Weights of a small audio frame classifier.
Training: adamw at rate 0.0034, 11400 steps, batches of 512.
Data: trained on synthesized solo parts of chorales (CocoChorales), 149.4 epochs.
Rows from block 2, named by matrix and row number. Each number is 128 + 32 x the weight over its row's rms, rounded and kept within 0 to 255. All counts start at 0. Numbers have three digits each. After the name is the row's rms in percent of the matrix's.
# c30: last pointwise conv (model.blocks.2.c3.0.weight, 128x128x1), inputs 86-127
c30.0 123:097074105138177087121181143130133136192101122168192167128185164154105100152110141084095141098116123072117072037081099114119194
c30.1 099:127155104125124096100072143110140143154140138137171124095093129075152116074190162121129147116090122112131153123099098091105072
c30.2 104:125136124121139168098161121109081097089106098098090135138117139107068095146114119139104133121131087082122121120092154111149173
c30.3 111:119150100100143180128193138128149136122139133125163091157119131146124142142198084088149129140089092136093102056111134112154170
c30.4 095:173119153118171184103113162099099100118187088119149142149136126112119128128163144148130138088077115163127141103145090129079109
c30.5 092:176160130116110122203101103085120083136159157135151153131121123152149121138177088126130154152179234200200096119099114164115132
c30.6 087:175132131106122129220108106100100122129142152131166180178143119099168116138174157137152126133199227209208158124106148213126153
c30.7 082:036130134095106120135141119135119098160126159123107143113146175168157111103185114122146124115107094138141068136151105114092038
c30.8 092:130134149156147185129134104134110202100101140190103146126176122170070106106213163136140111131130182108176116192103086106112106
c30.9 102:181123099151136139088126108141099145110103105069091119125096146183111123119148120185202116155155107105110121155157110149155141
c30.10 084:126139123116126123176144109118130074097137097091130171148134131132158102104161113169162091094173168189138114156158088190131169
c30.11 101:128117134206124134102136098092079118072125128111162113126096137089097109088107153113087091118097075117105182166142128116119138
c30.12 097:158169151138128157126096091113117172158207099093102148140101104116135177123165134158158133127117130121139148154142119141098116
c30.13 105:124157105139119137093170073123145115130147098121130148182107077173152128152192195095179104088128116106089149144107116174120168
c30.14 086:154123114138099137195104154103094092117129135138137157138143161099133115144154091112109109154189230232203120170117135197123161
c30.15 093:116183161088096195137101104120106149084164164125171131113132157086154148117142148067091095095100147127153168121135123097102099
c30.16 096:076094109087157159098035167085192075110150150147157155105202180179175094155119129109111162100118097119112068082076147065136096
c30.17 074:169113130124089121186136153118111149078160114130182152168158128138191149144153147150153138168232181245162117174122126220129178
c30.18 111:143155118143155153086187112141139142108136109126139118088162090118139130097141115184105118156163119084064133238189056072072104
c30.19 096:131120140148118151194108120124122125129140110154150157126144136122180124153146142150124144155191218195205116144112112170129154
c30.20 112:129177210084131167114131117181141135094226125071090127120105151074143102118113172142191091109119096117127099131194126163125145
c30.21 097:152137201159120117109150134106109079176153104141111189127076145118139108077143090112130126179130142150134085146144138143161151
c30.22 096:188128141132166165108155102116101180145114112150157126196139116137123165107134139124162122118135150112134183041118135119160107
c30.23 093:169123142097133154124133131133089100078131143185062139085154181127126120099089060194085119136152125117120079133132140132115108
c30.24 123:140079118093156102122131119123114123139099177100072126148181132218102043203121085087146145106118119104081082115071073086186112
c30.25 092:167118122095113203142111170105114106100098118196162147112141122144097098113250135129094112185125157159158127140107136151134165
c30.26 098:086173103118138123111125106107140195083162122142139189118128149161108142140101142212116105156161137109118094156148154076122152
c30.27 101:116134074079138108130133070118133154144100152094105103098145155140127079125168125153110081121172147126133102187162125128118150
c30.28 087:162125129130178166158156104130140138176168090124151186203127114119152181146169112094170177158060145131141165101104172148149176
c30.29 098:085129101100025134144092076135150098121162156119138151156222157143187122169097119110135136092089116092130128096139035070115088
c30.30 090:114152178148160112114152165111093124113151123192126103077105146144115127122096201131143091109141061152158128115126099136132087
c30.31 103:126154181094158097075141162149194162173164136112111123094132092131155157118109118092171100114094071104071116127130132146124111
c30.32 098:187160181140136143136066112155116147127154100121129183125160073161161145135117151130153125138143214172139129111110107173049174
c30.33 109:083150126062165122139125130117164144113148169116131151145167144162132116127088128137134111043130129152149097112116143141077115
c30.34 081:169117150115158116140136148160130099126144110114150149100141133125121188118141175108127160090124131153138122125110119112157159
c30.35 097:166131121075100122147129160088174126114150194140105096152170140184133184105111125093099100081117129148142128094123104106086140
c30.36 098:132135122121117072110106159095179096144128126119058112119110098169153083131142136124107158154084075096090056095099149089176130
c30.37 098:103131149136143149126201103130123135133121123132113129127122160120139096116093186154136099083113161124107114076087131135081142
c30.38 096:127105127102126082159107154136151127163114148133093131096126132158147153130065104075086134122131142129155104106051097098127113
c30.39 100:137138122124137078157131178061108106124143138130131109128160140172080080141072097123132128114132172132169066104127091114098040
c30.40 107:057118079041160109107157123135133117117139157101109109128177175120118105071106114125095123090141099115120110119145126104092157
c30.41 100:179100162122119183161148150145134108092138116178150178166191155138168154156141160128141107104188188215169132109116157191129175
c30.42 107:094148056166106137122078117151093148098140079111124125169109125123131111098140199083141104147086131113123132142106169113169178
c30.43 099:130170138104119191128135142150191127112171075118130140134132126051195120136237145108145130079150169203162130120124093171079158
c30.44 105:119118178114126124178182102079132162176131079127159144116092071096123189152093164080145166065129115115100137088077095112156143
c30.45 093:143173121143133134088161112102133151120159069054122181096122080176080167135120125183165097148125137100109122153174121108116170
c30.46 117:137140185113180141125149135103136121150169096112178170161168111117144197159135168131123162086117133148167141039109122130082180
c30.47 091:086111099131130158145102134123153116084163122160208129146222120104172128120201125105140133113169157182138126137124155158168114
c30.48 124:162116105098115138057128072124117154069098154142110098108154180190079109132164117191096094098129057079066069163217054129112119
c30.49 100:156067125143129161131119153103164093191143089100158126158138125149117175127208105142114197126084103092117134066159137153080108
c30.50 088:134136152145132132137119091109125136171167114103127091161160166106165150143115134143131126095142137070115117121133112155107137
c30.51 107:132147134122151063131153111135152135147121063141100130161111090084099163124117083120155147125098091115123134103104142148178074
c30.52 095:107092124117130114147115099109091051156134148112100130188079180150066143134124069122149148112133127124129076106129174167138127
c30.53 096:127151124150108115165136102136122128126150166112094152165139092159112126103135139128129148159183156107137120139169125110104149
c30.54 094:165134115137167111132121119137129116158103096146114128097142110097147149078092145157120154164158143134093149132119157093133143
c30.55 108:121129091150121120075178085125146134130118108104102165104186130149128088108118093151150115181155103055076105173173099106107150
c30.56 108:132155065138147121085114117076138148119090099110127109089124126107091102088126131172107130150147051068063088151165162078144129
c30.57 102:108136086125157154128091165086204135113136160146108188139186077204158078095175168049216120116117130085107111118098131143137117
c30.58 106:113141170085179125103153191075179104085153131127108114130123139106166096140172094173140127171142129152132090126158167143097151
c30.59 115:135117176100157139099092166127146140104156168177110151157198150150099117137140123136140141142107157146155119028067166159133108
c30.60 095:156132106087122113130162164118146118159130095152127121166190118058077157167114098106183164116113086172142119092169041092124133
c30.61 111:121165117078123126181128132119189098138150169144101184162148112215135096154093091111134102137141158171207089123147176165160164
c30.62 115:155123163144116151093123112087156146119115153090078125070083132150157065088142189147116084148129139114120113157128143114088141
c30.63 097:061133143121130131077123137133143144071131101121082125132064228102145114128061171125121117114076097144108067115099085096096147
c30.64 095:136137102071149169130119162105145104054135129140166123134125149101172096123160104114153117143171163185145099138122118196083114
c30.65 088:096112179140111127115108099141143149153166136103195139146085109093091151162144201097128122129117123149094157149137076109127168
c30.66 098:090132147072144118133151107133153134161144104129117185132081130151142151166105095148160156072159146160117116073126119165124141
c30.67 123:159146076139084147081102094139107158120092075100118099120084126141109105122220120148145125181096095070077128117108153128166137
c30.68 094:152137107128147094102150113140133127120143149171105130151162133128134130148113097117110106160073093110084091047052207124149151
c30.69 093:103162135143153086119102149119083154172120105101177135128140120119059152179133159125139139061129165114143148114077096098133158
c30.70 099:130120118166123123132097129092142128166145107092118114164097115091186160124144153119150150092118089103108170107118111115091123
c30.71 096:164165152121131143112087140117193088175171112106122156091125015116231110112175101184171155148176185137142133137110119200093125
c30.72 097:107115146131159171139160118126136076158177130094113120221133161084122174132133091066113153118090121121118146098116157091071106
c30.73 103:093132152106100159150146138140215126158135102144111166116123085110196148084156089113108113146132119122106150115116137122126125
c30.74 107:157164094117133118169127094138137114130166128128153191160152151157161097148173116167169127149215224219232139145130133239093170
c30.75 106:158174157113127151109178153115096133135196102150074181122170127116102153185119094187154072167165115116097139209194068092128122
c30.76 114:111104105143139145116093117142096121138095098098124129145113143094117109115113105123103150130098090096099116100093144147137138
c30.77 093:157142149113082133149149082121102111125148143063161148164090117118159138110162091171144120125220175195143100202200127192088114
c30.78 111:096143147149149159155066124092130130073178161128089186111155094187164122075209116095195151119088103090102103078092155190127162
c30.79 093:095150129078099148154081118097135184086134122174131145151154130130153114132167201086164123088119158172151147109080046183106069
c30.80 094:112102114108136105184107148105135111158139191172167139140141159185149173162148165144154121079173222203191137179121126194092147
c30.81 077:163145152199135131173062186152109143127120122151100158096180160190130118158160095127137105139176162169170150111107134164154117
c30.82 098:121105100131138093158180168123140144142101125116151155141120120100086145143085104138139169168140126140123134117110139164133212
c30.83 091:170164106117107190141081087082127157063121164144178157113196129181114097065148162113157122074110157145141110134121093171100072
c30.84 099:162131117139105126188146117137108137147171116136166163148160100145225142115184135150143119117204200205168151142135149218122217
c30.85 089:151140137141169118156154150115137103145140104099093167144099096070164092106124114128125149173130122094122116139157166168119161
c30.86 086:169119081141175198119150105139136132132113162115093096166140148140132131115187131108141102146122121093115115070130131132089118
c30.87 104:104133172126142185121126157107130152084190148128075183142169107139153184115228118120223100108115089125103122093078109168160102
c30.88 105:133094140131134165118108127139155164127156112143117148097144114137152143150055158142125116097105094115111147085088165119139170
c30.89 097:146209152125143155122132164137140127110160137081093143082065163115156115110182119164125067148149155151133089130191118178139174
c30.90 102:120100103106125155106150066127104124137164151058065160140093166134072141110106084129132079115090101120117144130126095141072121
c30.91 107:135136081166098132091118088089138129088107119102097100088089131121131127085122130127083062156060064054087120128126150111121200
c30.92 095:114111193099164177132127100158128130193181085102151119140137146138120196171108182077133142083098136123123179047120138134105167
c30.93 104:151199088081103143159133052127111114149150114094145149183062068087091120116173114170122114137114154144152131122158126154128138
c30.94 114:151112111124100183123092116084105154132166127126189155138150109147083167133147157117132102127112159099160121106090117091099154
c30.95 110:138020125129130130141143116141112138203106172143142183156190155145103109158133102065084113100104118121126082094059081100099151
c30.96 099:175174120093117110133113149101204119130121106122132158165097123114168105104084087151130127122170163179177089128133136164065122
c30.97 101:136145084124111067123048147110190126140128154167103145148191100224166146151086151119155173135103108096092071102072138132124156
c30.98 098:092151088076158053148109130122162159162094110103147137104123155163119174162127119154127158075093069094117119084116121118108098
c30.99 101:118126118137117142137152084140111130207141145098149127108174091116135114093037136041057079085129134125144129106099150110092188
c30.100 093:092140162136126127127134108108083148091181094099131131071205122138119139099137143144157128052119143102109165091129141208086161
c30.101 113:146137089143105113122128057142106130051114127110091116080101111175098085107089117181097110168159133106118120187162123103140144
c30.102 103:143136117128136123125173115138147102118127111143077142082082117107170172107124096154122133136136135107157089072096139136151181
c30.103 108:134149102186132108129162130108083138122117135143129124150099153097106092115150189144182136132128127144123134144119144118171187
c30.104 099:079138089102163145099121132120215127121193093113127223166196130106149125174163138123206154115115118078079110126111102138120127
c30.105 105:165109087122103115125121166107120138099074114198124139126127156142081141163111078075161102145126129110097115107039144125173077
c30.106 092:123092157102146126092097091118116131131146109120101125132157111143170114097132160092138136088099114105105117155137096120165183
c30.107 098:118119147076168134107069163129199091154160078139115167105160151114158135132168130135134107153108142136087059132129143145125161
c30.108 099:113084116130102115127134142086169109184141118089149131160151056075104140146158155064141138099106131128180138098143133160114178
c30.109 083:095128084127141124196115119116147098154143118120171157112133139118131110147135105130156146124208226205172137195112154203106159
c30.110 100:118105113135159137070107109136169115170148106118054157138140088121135129113125137113163128112103108103123109153100111131149109
c30.111 094:152126124097089168127107131132092096192123092125228111179104150021113188150158143104115101137113133162105178127118125128107078
c30.112 094:121130140161174114069111144178148143134127118144088152104110135164129147050124132176091153139101086103099127141139125067117179
c30.113 105:072152121163156121122097133159128117148123131130123128108124109152174144110138094178110120093152113127091111135138124120158119
c30.114 096:086119117143142129107120157088179171120131147148127120149153113117151144083122179055132127110098093154105106122053143143184141
c30.115 106:129166088156126127091114095087131108120136120120083134124119164172082132093148114126117121191101080096091097091097184132133201
c30.116 109:126109094116128147071130142078162127135182107100138109147182114129170160157111146145160126073143142137148144149135156126124135
c30.117 090:114123138131143124095140088108078112148099116122138124165107169109087103134121128132115104118118071102089128105094111117085144
c30.118 112:164101153118116098132130119125122134135133116094135164124115130149094163124140146141119130093070138138120122049094132115096224
c30.119 110:120191131089134186111189108132158116079128142145081160163127166118148093157133089179177087118214157188177074149153115197128123
c30.120 118:204090193110104175109091117110110125136145104102183092144157093123128161148129130050117128067140150132115149070097101121097157
c30.121 092:144161140096124138117127111079147166072146124159130132109133169117132143098067207145135075086108139169157153090111112138078149
c30.122 108:143197157143169170139131148151107157145233124182154198109185161189148178147081119209114159137104120086109111153124111161073164
c30.123 094:149156145092123200088112127122166098145138124134166133150143131094154121153155085114102117108102144141093130121114188142103148
c30.124 081:158078141180140145120108181161116137199085137129094127110149115143120163154112102060143160122103059106103157069056149141154105
c30.125 084:153162150158139175087180122136182133147149060096079181104119104123119155130169152131164107132099120102094157067083172167127175
c30.126 103:123135101103099142142123143111143135149160123131158089166122104090114145108114135090130133116119171145123141122140130139104147
c30.127 089:102101174100155197129136174146154145129167162166133173164161193081150190157124117105168139099141186134150129098094127126110127