{"arch": "ecapa_tdnn", "model": "audio frame classifier", "dataset": "synthesized solo parts of chorales (CocoChorales)", "train_examples": 39062, "gain_aug_db": 10, "time_shift_ms": 50, "n_mels": 64, "hop_length": 160, "input": "log_mel", "spec_augment": true, "win_length": 400, "num_classes": 73, "output_stride": 2, "norm": "batchnorm", "hidden_act": "relu", "depths": [16], "kernel_size": 3, "stem": "single", "widths": [128], "label_smoothing": 0.1, "init": "kaiming_normal", "optimizer": "adamw", "learning_rate": 0.0034, "beta1": 0.9, "beta2": 0.999, "eps": 1e-08, "max_grad_norm": 5.0, "max_steps": 11400, "batch_size": 512, "epochs": 149.4, "lr_schedule": "cosine", "final_lr_fraction": 0, "warmup_steps": 2280, "weight_decay": 0.06}
Rows from block 9 of a small audio frame classifier, named by matrix and row number. Each number is 128 + 32 x the weight over its row's rms, rounded and kept within 0 to 255. All counts start at 0. Numbers have three digits each.
After each channel's rows are labels from the 100 clips, of 14848, where the channel reaches its highest value: "top examples" is what is common among them; "lies over" is the class under the peak. Only what is clearly more common there than usual is listed. The data: synthesized solo parts of chorales (CocoChorales).
# c30: last pointwise conv (model.blocks.9.c3.0.weight, 128x128x1), inputs 0-63

c30.27:141118092096123082134059082033086089105153097127099163098069170174090155144109161173153112108135133159096141151136137179094139078129168073143161172144182092136146175115082115099089141169116204
top examples: note A#3; tuba; note G#3; note C4
lies over: A#3

c30.48:148087191114058134143146105103088087124126105180144115170051139182130106094149126137105174167201138064125148151141091140114196082129192158122125103098099106140108110099122174083188119058127119
top examples: note F5; violin; note G5; note A#5
lies over: F5; A#5

c30.66:167135139134107118101172127092065074147065088131064167113094072220067105132126095132128137167103118153108070084116131119044096104124157142112117120073145099168117170129057122117075143157089123
top examples: note B3; tuba; note C#4; note A3
lies over: B3

c30.86:105093149126120156147150124097145139140071135085124153159131130196143110127124002124133142160084165150166124091058074128131059104112103117159080109117095124162091172149127100145157115100156138
top examples: note C#4; tuba; note C4; note G#3
lies over: silence

c30.103:191120110116154102109154133110137107083092157125120177145085103164116108069085092170070128157153144171090134113160165148143116129134116096202104087122140165100050109127124109138108175149077143
top examples: note B3; note C#4; note D#4; tuba
lies over: B3; D#4

c30.9:151164170120125106079120091112085136116089098191131116078176100191097125150102149100140196149137175105115154161156095126139129112196162150108147153181130104156133128143095147127168059103117141
top examples: note D4; trumpet
lies over: silence

c30.21:111158087086170092125164126143036064196136103114139110132198154143124139134143160150172094142183160105081130160113064138107152136171183157102178124166124100188134161136155145090138091142131160
top examples: note F4; viola; note D#4
lies over: F4

c30.125:066145122031155069135151152153091071102143137082128128072109071193067117099049114147150114152170140166137146101121085166152136136099096105181129108127072155164143162113080109122138136096098132
top examples: note C#4; note D4; tuba
lies over: silence

c30.119:139148047142180095119082133123093158062091095102148125209115077123143170115041069188150184195137077150118142154169145147135119135111111109129133096124150119144071184121167116175155076098099171
top examples: note F4; viola; note D#4; note G4
lies over: F4

c30.79:090130134148146093115163098107086078137154133087136132138106144086103168154109147193193155187144140132107124131146148117144152162121093113106175134120159020144113184118182109122105130165131150
top examples: note F4; viola; note D#4
lies over: F4

c30.12:191079137119058073097191189153000166158151159202181044107127078117155155119125148052073145122119149139141111156070109138139162121106151100172160129129137149102148129098153135106148106130112160
top examples: note B3; note A3; tuba; bassoon
lies over: B3

c30.120:159161095172099155106161212155130126122147125005167165237113103076094117144078151084196179149163150159115131097178171119132137155186136095119163125121183146162127130161140125099159126154111158
top examples: note F3; note G3; bassoon; note A#3
lies over: F3

c30.123:106136067065157120089188144185097033135085161158134135047170099172126158161097094077186144132142108151127067104185112159109109177138105106141151145105185141116104133106134125149100165198073149
top examples: note C#4; note D4; tuba; instrument: cello
lies over: C#4; D4

c30.100:173185119125127174121137184178136096140043119156169162195138159174142116123116121091237118154098137163164083123193117068135115115102121104195148135108187098101141123104170142148123154147106151
top examples: note C#4; tuba; note B3; note C4
lies over: C#4

c30.98:162086072108155064119155146072124110159151142109112181156129139141139140127168057105255040149158141144127135112147087135105133135109143099140163095132128055151146146147138138110148142144143157
top examples: note A#3; tuba; note C4; note G#3
lies over: A#3

c30.62:147148114087128095144103144100081152116060093134147172086143124185140193109107122189192132145113082170142109150122119113152094074122142117187113153099151135111119164118130140124167111114121165
top examples: note A#3; tuba; note C4; note G#3
lies over: A#3

c30.109:132143143121059084121114161142171123081127167099116079125041141161059145034078065121115181179084122115089128051103120113139144140177103116083145102134154131129091089170106123144113146150125094
top examples: note D3; note A3; note G3; cello
lies over: D3

c30.87:150166132088119148096185152137108112082148140182107129168161100171147080141069091113186155158103093121102084141122134160146133056105113071190186105124179084150157178139118093120065120152119154
top examples: note C#4; note A#3; note G#3; tuba
lies over: C#4

c30.113:067130185146123169176126101036160148114162138109177125132113143155173130129143171136082163115101098130115110149148101053110165140131094143095151081150031113127075156141131156128145099124139087
top examples: note D#5; note F5; trumpet; instrument: flute
lies over: D#5

c30.32:111159137137192136188155169059116162176115120155142114129083103111124112126130132121150147182141091153099076197096180143067120094118162158156090076095110144125127161122063157115141174115097099
top examples: note B3; cello; note C#4; note A3
lies over: B3

c30.110:120101152178102088089013170094145114128140186072082103129138133077137153175112112071166183101121120101099115054055167149148170153110072095121141141170135103079127089148139098098131154105084215
top examples: note D3; note A3; bassoon; instrument: tuba
lies over: D3

c30.91:135020135071098061135145130095094050158113201105072148129136124111136163224138111116107113126156139179132120099105101134117111090155111069162127125148079140104093132128178086081157166106091133
top examples: note D4; cello; note A3; note C#4
lies over: D4; A3

c30.126:091161103109169111113165131144020151110137131214198057152163150126173176129138154040120112091145119124150060134170099105111092164153194144107160112107159134182113137106122139132086122139101079
top examples: note E3; tuba; note F#3; note A3
lies over: E3

c30.19:166111098166159114255161068108119119126092122130135105167190159158188143097184155171087139102095079099090167151107112168108144146102135132131132123128115162114099152076112139135069106131073119
top examples: note E5; trumpet; note F#5; note D#5
lies over: E5; D#5

c30.116:142128149081124137065126121087164106097109123075114146100085049133101093156077120187080170134108128101125114124073150081135130109089109088145166091093123181145062164171114133080141080111107096
top examples: note D3; note A3; tuba
lies over: D3

c30.106:048137135157155138103099093132121106143148157135117109158135081179067107162105123122122127127138100139180083115101090149108169120108140144082156120123162118170107099120167117062097072150134084
top examples: note D4; note E4; cello; note A3
lies over: D4

c30.121:114109136142123136135079139079137089139141154130130068186123220141165116114122131117114131136124117104128126164114129172161134056158180132154200169204146077092092130130172164130122134175187161
top examples: note D#5; note C#5; horn; note E3
lies over: D#5; E3

c30.53:120207082135106123170098188053108153129072069133160113146110139125095070132051107144148164156114190095158156157123140145121133131139140136132102056144072122189116153112076117103159130108150072
top examples: note F3; note A3; note A#3; bassoon
lies over: F3

c30.36:124125105179111144144061211027151152068140178148149069128172119143123127069137118085131131101143099133096128114176153151165111162122168133123128070082169147141134095129141159144107136143137131
top examples: note F3; bassoon; note G3; instrument: tuba
lies over: F3

c30.97:133108114100084088182106152054126089158129140115104209134068095183081175118078087178133129109153155098124150134166106167117145105096176100158119113086072152087094077115156090124235100110105198
top examples: note A#3; tuba; note G#3; note C4
lies over: A#3

c30.85:146139180159112130096148201118118112147130183232175092098199099114139132144157199107095191136161090107100102117127139105115132076156084089159176164166114115100104140178124142093110163131079182
top examples: note E5; note D5; instrument: violin; note F#5
lies over: E5

c30.74:111090118126149165118151121172134132150156171151184061113129146143108177149183181121159074118129100112099092097186125109145157117132056174077129143124090114074149089128173110174084130100101168
top examples: note D4; tuba; note E4; note A3
lies over: D4

c30.101:167139089108079081121145188144102143096150125094067133112136069151159074145142111133108164081083099126105201078130187172153141160125095103193151158061162170123095109155099128151087169153062117
top examples: note F3; bassoon; note G3; note A3
lies over: F3

c30.45:151129189186182080192138084130082127142119124182158101136113135136153138123145130119147121160130111091115120134138128149174187119111181088113167114108139200147151109034088200079112115092122079
top examples: note D5; note C5; violin; trumpet
lies over: D5

c30.108:178192090123138125122179157139154118120139145145119024155132111119151052066154155086134200101129141062171086168102145157156112153163188135110178106172184111127135099185123141127059122114161059
top examples: note E3; note A3; note F#3; cello
lies over: E3

c30.107:152099208184154100122155068158120108148043109163149126095116127131152124084151140135094124121104147069165110129124086080117137169131141066150141113136099094122123103118085153076085094088119121
top examples: note D5; note C5; violin; oboe
lies over: D5

c30.82:119092094129145124076182171110067089119128130116021151122205079110111131148109065105137174178115131182122097057112135148103095134119102116167124154116157126151071187138108121128096100157073132
top examples: note D4; note A3; tuba; note C#4
lies over: D4

c30.25:119139224132193141162146158171184110083158068137126164181149147177195075138208175133131138106152090155088158118157143105110161095107096127090138108156067131172142112168089152133119139088128128
top examples: note D5; note C5; violin
lies over: D5

c30.49:171048131137133189170166201180164087128167181087126165206080105111160094174150089104090088145167123181107148152122177170125159112184136140130143141149148160092115162205148105146145178146120156
top examples: note B3; cello; note A#3; note G#3
lies over: B3

c30.1:088159131164042077126067095094132130106122195130183090105055100122097128202112115136119140127080147132128035069159114134143144140108083056112129113163115105144069111135170124083106112092136135
top examples: note D4; note C4; cello; note A#3
lies over: D4

c30.38:157122065149116124175186106150073128157135137101106087159171143119147148129078099167122128124094092128116111128179156165133110129102028136162143102132146127098111159077142082139107090125122115
top examples: note E5; note F#5; trumpet; instrument: violin
lies over: E5

c30.78:103107135151157100065139125064115119152039087139184140145099064133108164119091081117122133172138160133123177098155102119170102150132128122132116140140126149167135153143142098098187065139086210
top examples: note F4; viola; note D#4; cello
lies over: F4

c30.13:126167151079138071093131102119119087060101109145171092123152134188064113114112146142123101183149115079161097092143073141132140124129166093060182072120137067123137161149124149054108141067170123
top examples: note F4; note D#4; viola; note E4
lies over: F4