Rows from block 11 of a small audio frame classifier, named by matrix and row number. Each number is 500 + 25 x the weight over its row's rms, rounded and kept within 0 to 999. All counts start at 0. Numbers have three digits each. After the name is the row's rms in percent of the matrix's.
Before each channel's rows are labels from the 100 clips, of 14848, where the channel reaches its highest value: "lies over" is the class under the peak; "top examples" is what is common among them. Only what is clearly more common there than usual is listed. The data: synthesized solo parts of chorales (CocoChorales). In brackets: how many of the 100, against the usual share in percent.
# c30: last pointwise conv (model.blocks.11.c3.0.weight, 128x128x1), inputs 0-127

lies over: D3 (100 vs 0.9)
top examples: note D3 (100 vs 2.4); note A3 (70 vs 8.5); bassoon (41 vs 8.2); note G3 (39 vs 6.2)
c30.82 101:454531536509515507506465476453469502478503476496534513496500584456482502528494486506503541476537468480505489452507506489492498504506522457496501506499520460480484478434500518462537492478452498489531501511469549466484471516457487505487474531483508496530502482448522477500483530479514534468506515461479496462490502506531462509504486547539484494472511491479503521513498493484515486513493

lies over: A#3 (100 vs 3.1)
top examples: note A#3 (98 vs 10.6); note C4 (82 vs 11.1); cello (52 vs 9.6); note C#4 (44 vs 12)
c30.124 097:535518550510467525506546496473506506519471478513475536505531523544480507474476468578492518496463477493511543503504505500534501508505482486495516497513546506539481509513494537498511515504469535545521482476537519518502532488502511509532470537507463505501524534476464473519516513492477520519509533485493509562496464508500488471512488540505507460518465525465501500523519462456497453518474

lies over: silence (70 vs 12.5)
top examples: tuba (88 vs 9.1); note G#3 (52 vs 7.8); note D#3 (48 vs 2.4); note A#3 (38 vs 10.6)
c30.1 090:474478500524473512476512492455506479432489448519463512564499484483495543534489507504450526460522532500494506415484491494518520488525515481533473549483514506504482492486514493506523499510493492503464489528518483475475522495484494513540531509460484538461523501510495493528497486487495507494508506507480501506506519546543462454543520501512516507514543507450508504492499511486548499469476

lies over: D3 (100 vs 0.9)
top examples: note D3 (100 vs 2.4); note A3 (66 vs 8.5); cello (59 vs 9.6); note G3 (39 vs 6.2)
c30.109 099:523434471506554538510466504524491510501462516519525556503481518504495510509522519493451509533534463550488507515457476472507531495484512521494481478486562508534500497540508494518534519484484482536539505454485539522489451504496491513475510486503491474505466449529511510507450490526502502492510479459484507465512503506517449492494481544497511503482498514504489494526514474527517489519449

lies over: A#3 (69 vs 3.1)
top examples: note A#3 (72 vs 10.6); tuba (56 vs 9.1); note F3 (37 vs 3.8); note G#3 (28 vs 7.8)
c30.117 092:453455542512479508495505522496531525463482540503478537538515482546466522565495505469460483526508502533476493536485491496495456466464497510517464504523472518524496501512511471497481457510483468512528497478505492468519494467467473490493472481470487519506534507461506485527496500486513458488536537505475541506541503499487452497511488491546504521482491492486484440520527487516491473528459

lies over: A#3 (54 vs 3.1)
top examples: note A#3 (74 vs 10.6); note C4 (69 vs 11.1); bassoon (35 vs 8.2); tuba (33 vs 9.1)
c30.15 108:523494557511518513516540452518518489499525448522463506505461454520471492515477413491519510539520491508513509519503520499516487508492510498475504499494445506521486491504500501479512501494481525537530480485531500525511540495535503472484479503496490470457531481496439490496510514506485516495471519490521556537489498482450498450522536526502529465469458528492515512541485495466489470498487

lies over: silence (100 vs 12.5)
top examples: tuba (65 vs 9.1); note G3 (33 vs 6.2); note G#3 (29 vs 7.8); note A3 (26 vs 8.5)
c30.9 102:498460504469482453502501484511472532509525483520446520491497471505533467448435494519507509527512511502474504512495515518493484501520532500501486516475531496503503526477509556469513506466480522521500485541546504513489468520501519511477479524501505501517487540486520506473501470500503536499492464465544506525488494537478499544516556543530520532477587462505526527482521530500500498481510

lies over: F3 (100 vs 1.1)
top examples: note F3 (100 vs 3.8); note D#3 (64 vs 2.4); note G3 (53 vs 6.2); tuba (48 vs 9.1)
c30.47 101:515500496491451505471492510544508494500477511552493511494556484511499498503524509485539509516525465510474501492493511470473482480486468508524515493534481501498481527471509505490530532475485476542482514488502509460516524491511458498488551463503486437522551529489518492499474502509490494505461516539464515477485459458500458472457523484550519506461448543488438487519482494532510508493495

lies over: A3 (100 vs 2.5)
top examples: note A3 (85 vs 8.5); note B3 (45 vs 9.3); note G3 (37 vs 6.2); bassoon (35 vs 8.2)
c30.114 092:467501560545475513557489487481514529482470434506466522546480534471507506521501507447451524452509462522527505481517471510468461516496514502540505490471552483484512519510497473480512494477538536492514482480503489499491475510470484524478503524501491466503532510494534488495468491483535484459513513467450481527503477511470469494469472478534541486485501506488458496508500485491500488492490

lies over: F3 (99 vs 1.1)
top examples: note F3 (97 vs 3.8); note G3 (86 vs 6.2); note A3 (45 vs 8.5); bassoon (41 vs 8.2)
c30.97 101:506480486497492505493511460493568492505493509546493535534475503544504499513469461485500532492528485525519470497533504534478475482490477546477522516506505437484526510493520504496481533498461513536476522460538503482463488460504523506453526536478520461441510492499479512470468462501482493513490535478475464527526457492494504523449510483481532473502521530492494494494475482492502473482456

lies over: F3 (48 vs 1.1); D#3 (26 vs 0.8)
top examples: note D#3 (79 vs 2.4); note F3 (75 vs 3.8); note A#3 (45 vs 10.6); note G3 (40 vs 6.2)
c30.12 093:528513472507433497493478518451532487551477517526491512512493512539468505494506509477552457463538482499499484515451483521493495492465500495511523487518523542505484543521544519467490512487480494507485523521515500498477479488507450522494499460522501511537454475518482525487526451467510498503492488508505537482514493504503473491470552492485551486494474517485450494540485501517500476566496

lies over: silence (100 vs 12.5)
top examples: tuba (51 vs 9.1); note F#4 (33 vs 8.5); note C#4 (31 vs 12); note A3 (27 vs 8.5)
c30.41 111:496499536498494465481496513495479494480538492477493485519499496524501505509516506512502442527538526525470517512488500519500487473502507451499496480518454496487527500501496463496486492494456481477459475514543504470444524517566474536439504534499529514512466463525518516486526495509528487488492529432483491508462463531491517489468515519509502503525571487482472490519507536504533497455481

lies over: F3 (92 vs 1.1)
top examples: note F3 (90 vs 3.8); tuba (62 vs 9.1); note A#3 (44 vs 10.6); note G3 (40 vs 6.2)
c30.58 090:509460490517490489415469508513495508511486436547471504510475530463464540444479514499524466514540497468471474478466494525470485515499514485495506498543527471524489521498477448480537541491479466499469530507505516482482505517479528502506476479494471493521466480495513497496500515490499500457495490464471529482505504497483474491465488469512514473501436525498521509478504512488490510549540

lies over: silence (100 vs 12.5)
top examples: flute (25 vs 8.5)
c30.45 105:531487476508526471515485487529514461495524514451492503518476508490475481491491532517494542461516486518527507507518485506512433463478480509520477462489498450501502485513511501517464498492523482551533494487518517535522502487494504507529474533526527488475503514481545500487526472505492492492501509426477518551509472520463464508458500475527515456497557520464502490519460498502496487427497

lies over: A3 (94 vs 2.5)
top examples: note B3 (87 vs 9.3); note A3 (82 vs 8.5); tuba (39 vs 9.1); cello (37 vs 9.6)
c30.122 113:463512556557465454490490500492510497510491498497453543512480457487488493490508495467496514483508464500536463488527521518435508520468489488501492562505498489489490482476512477485501458498546543517569509460496472525470499497460506506452466528498507501490508468467500487523470500518503480454517482485495503457486467487499474506484470490518502471483494511487521500483505506451454474511477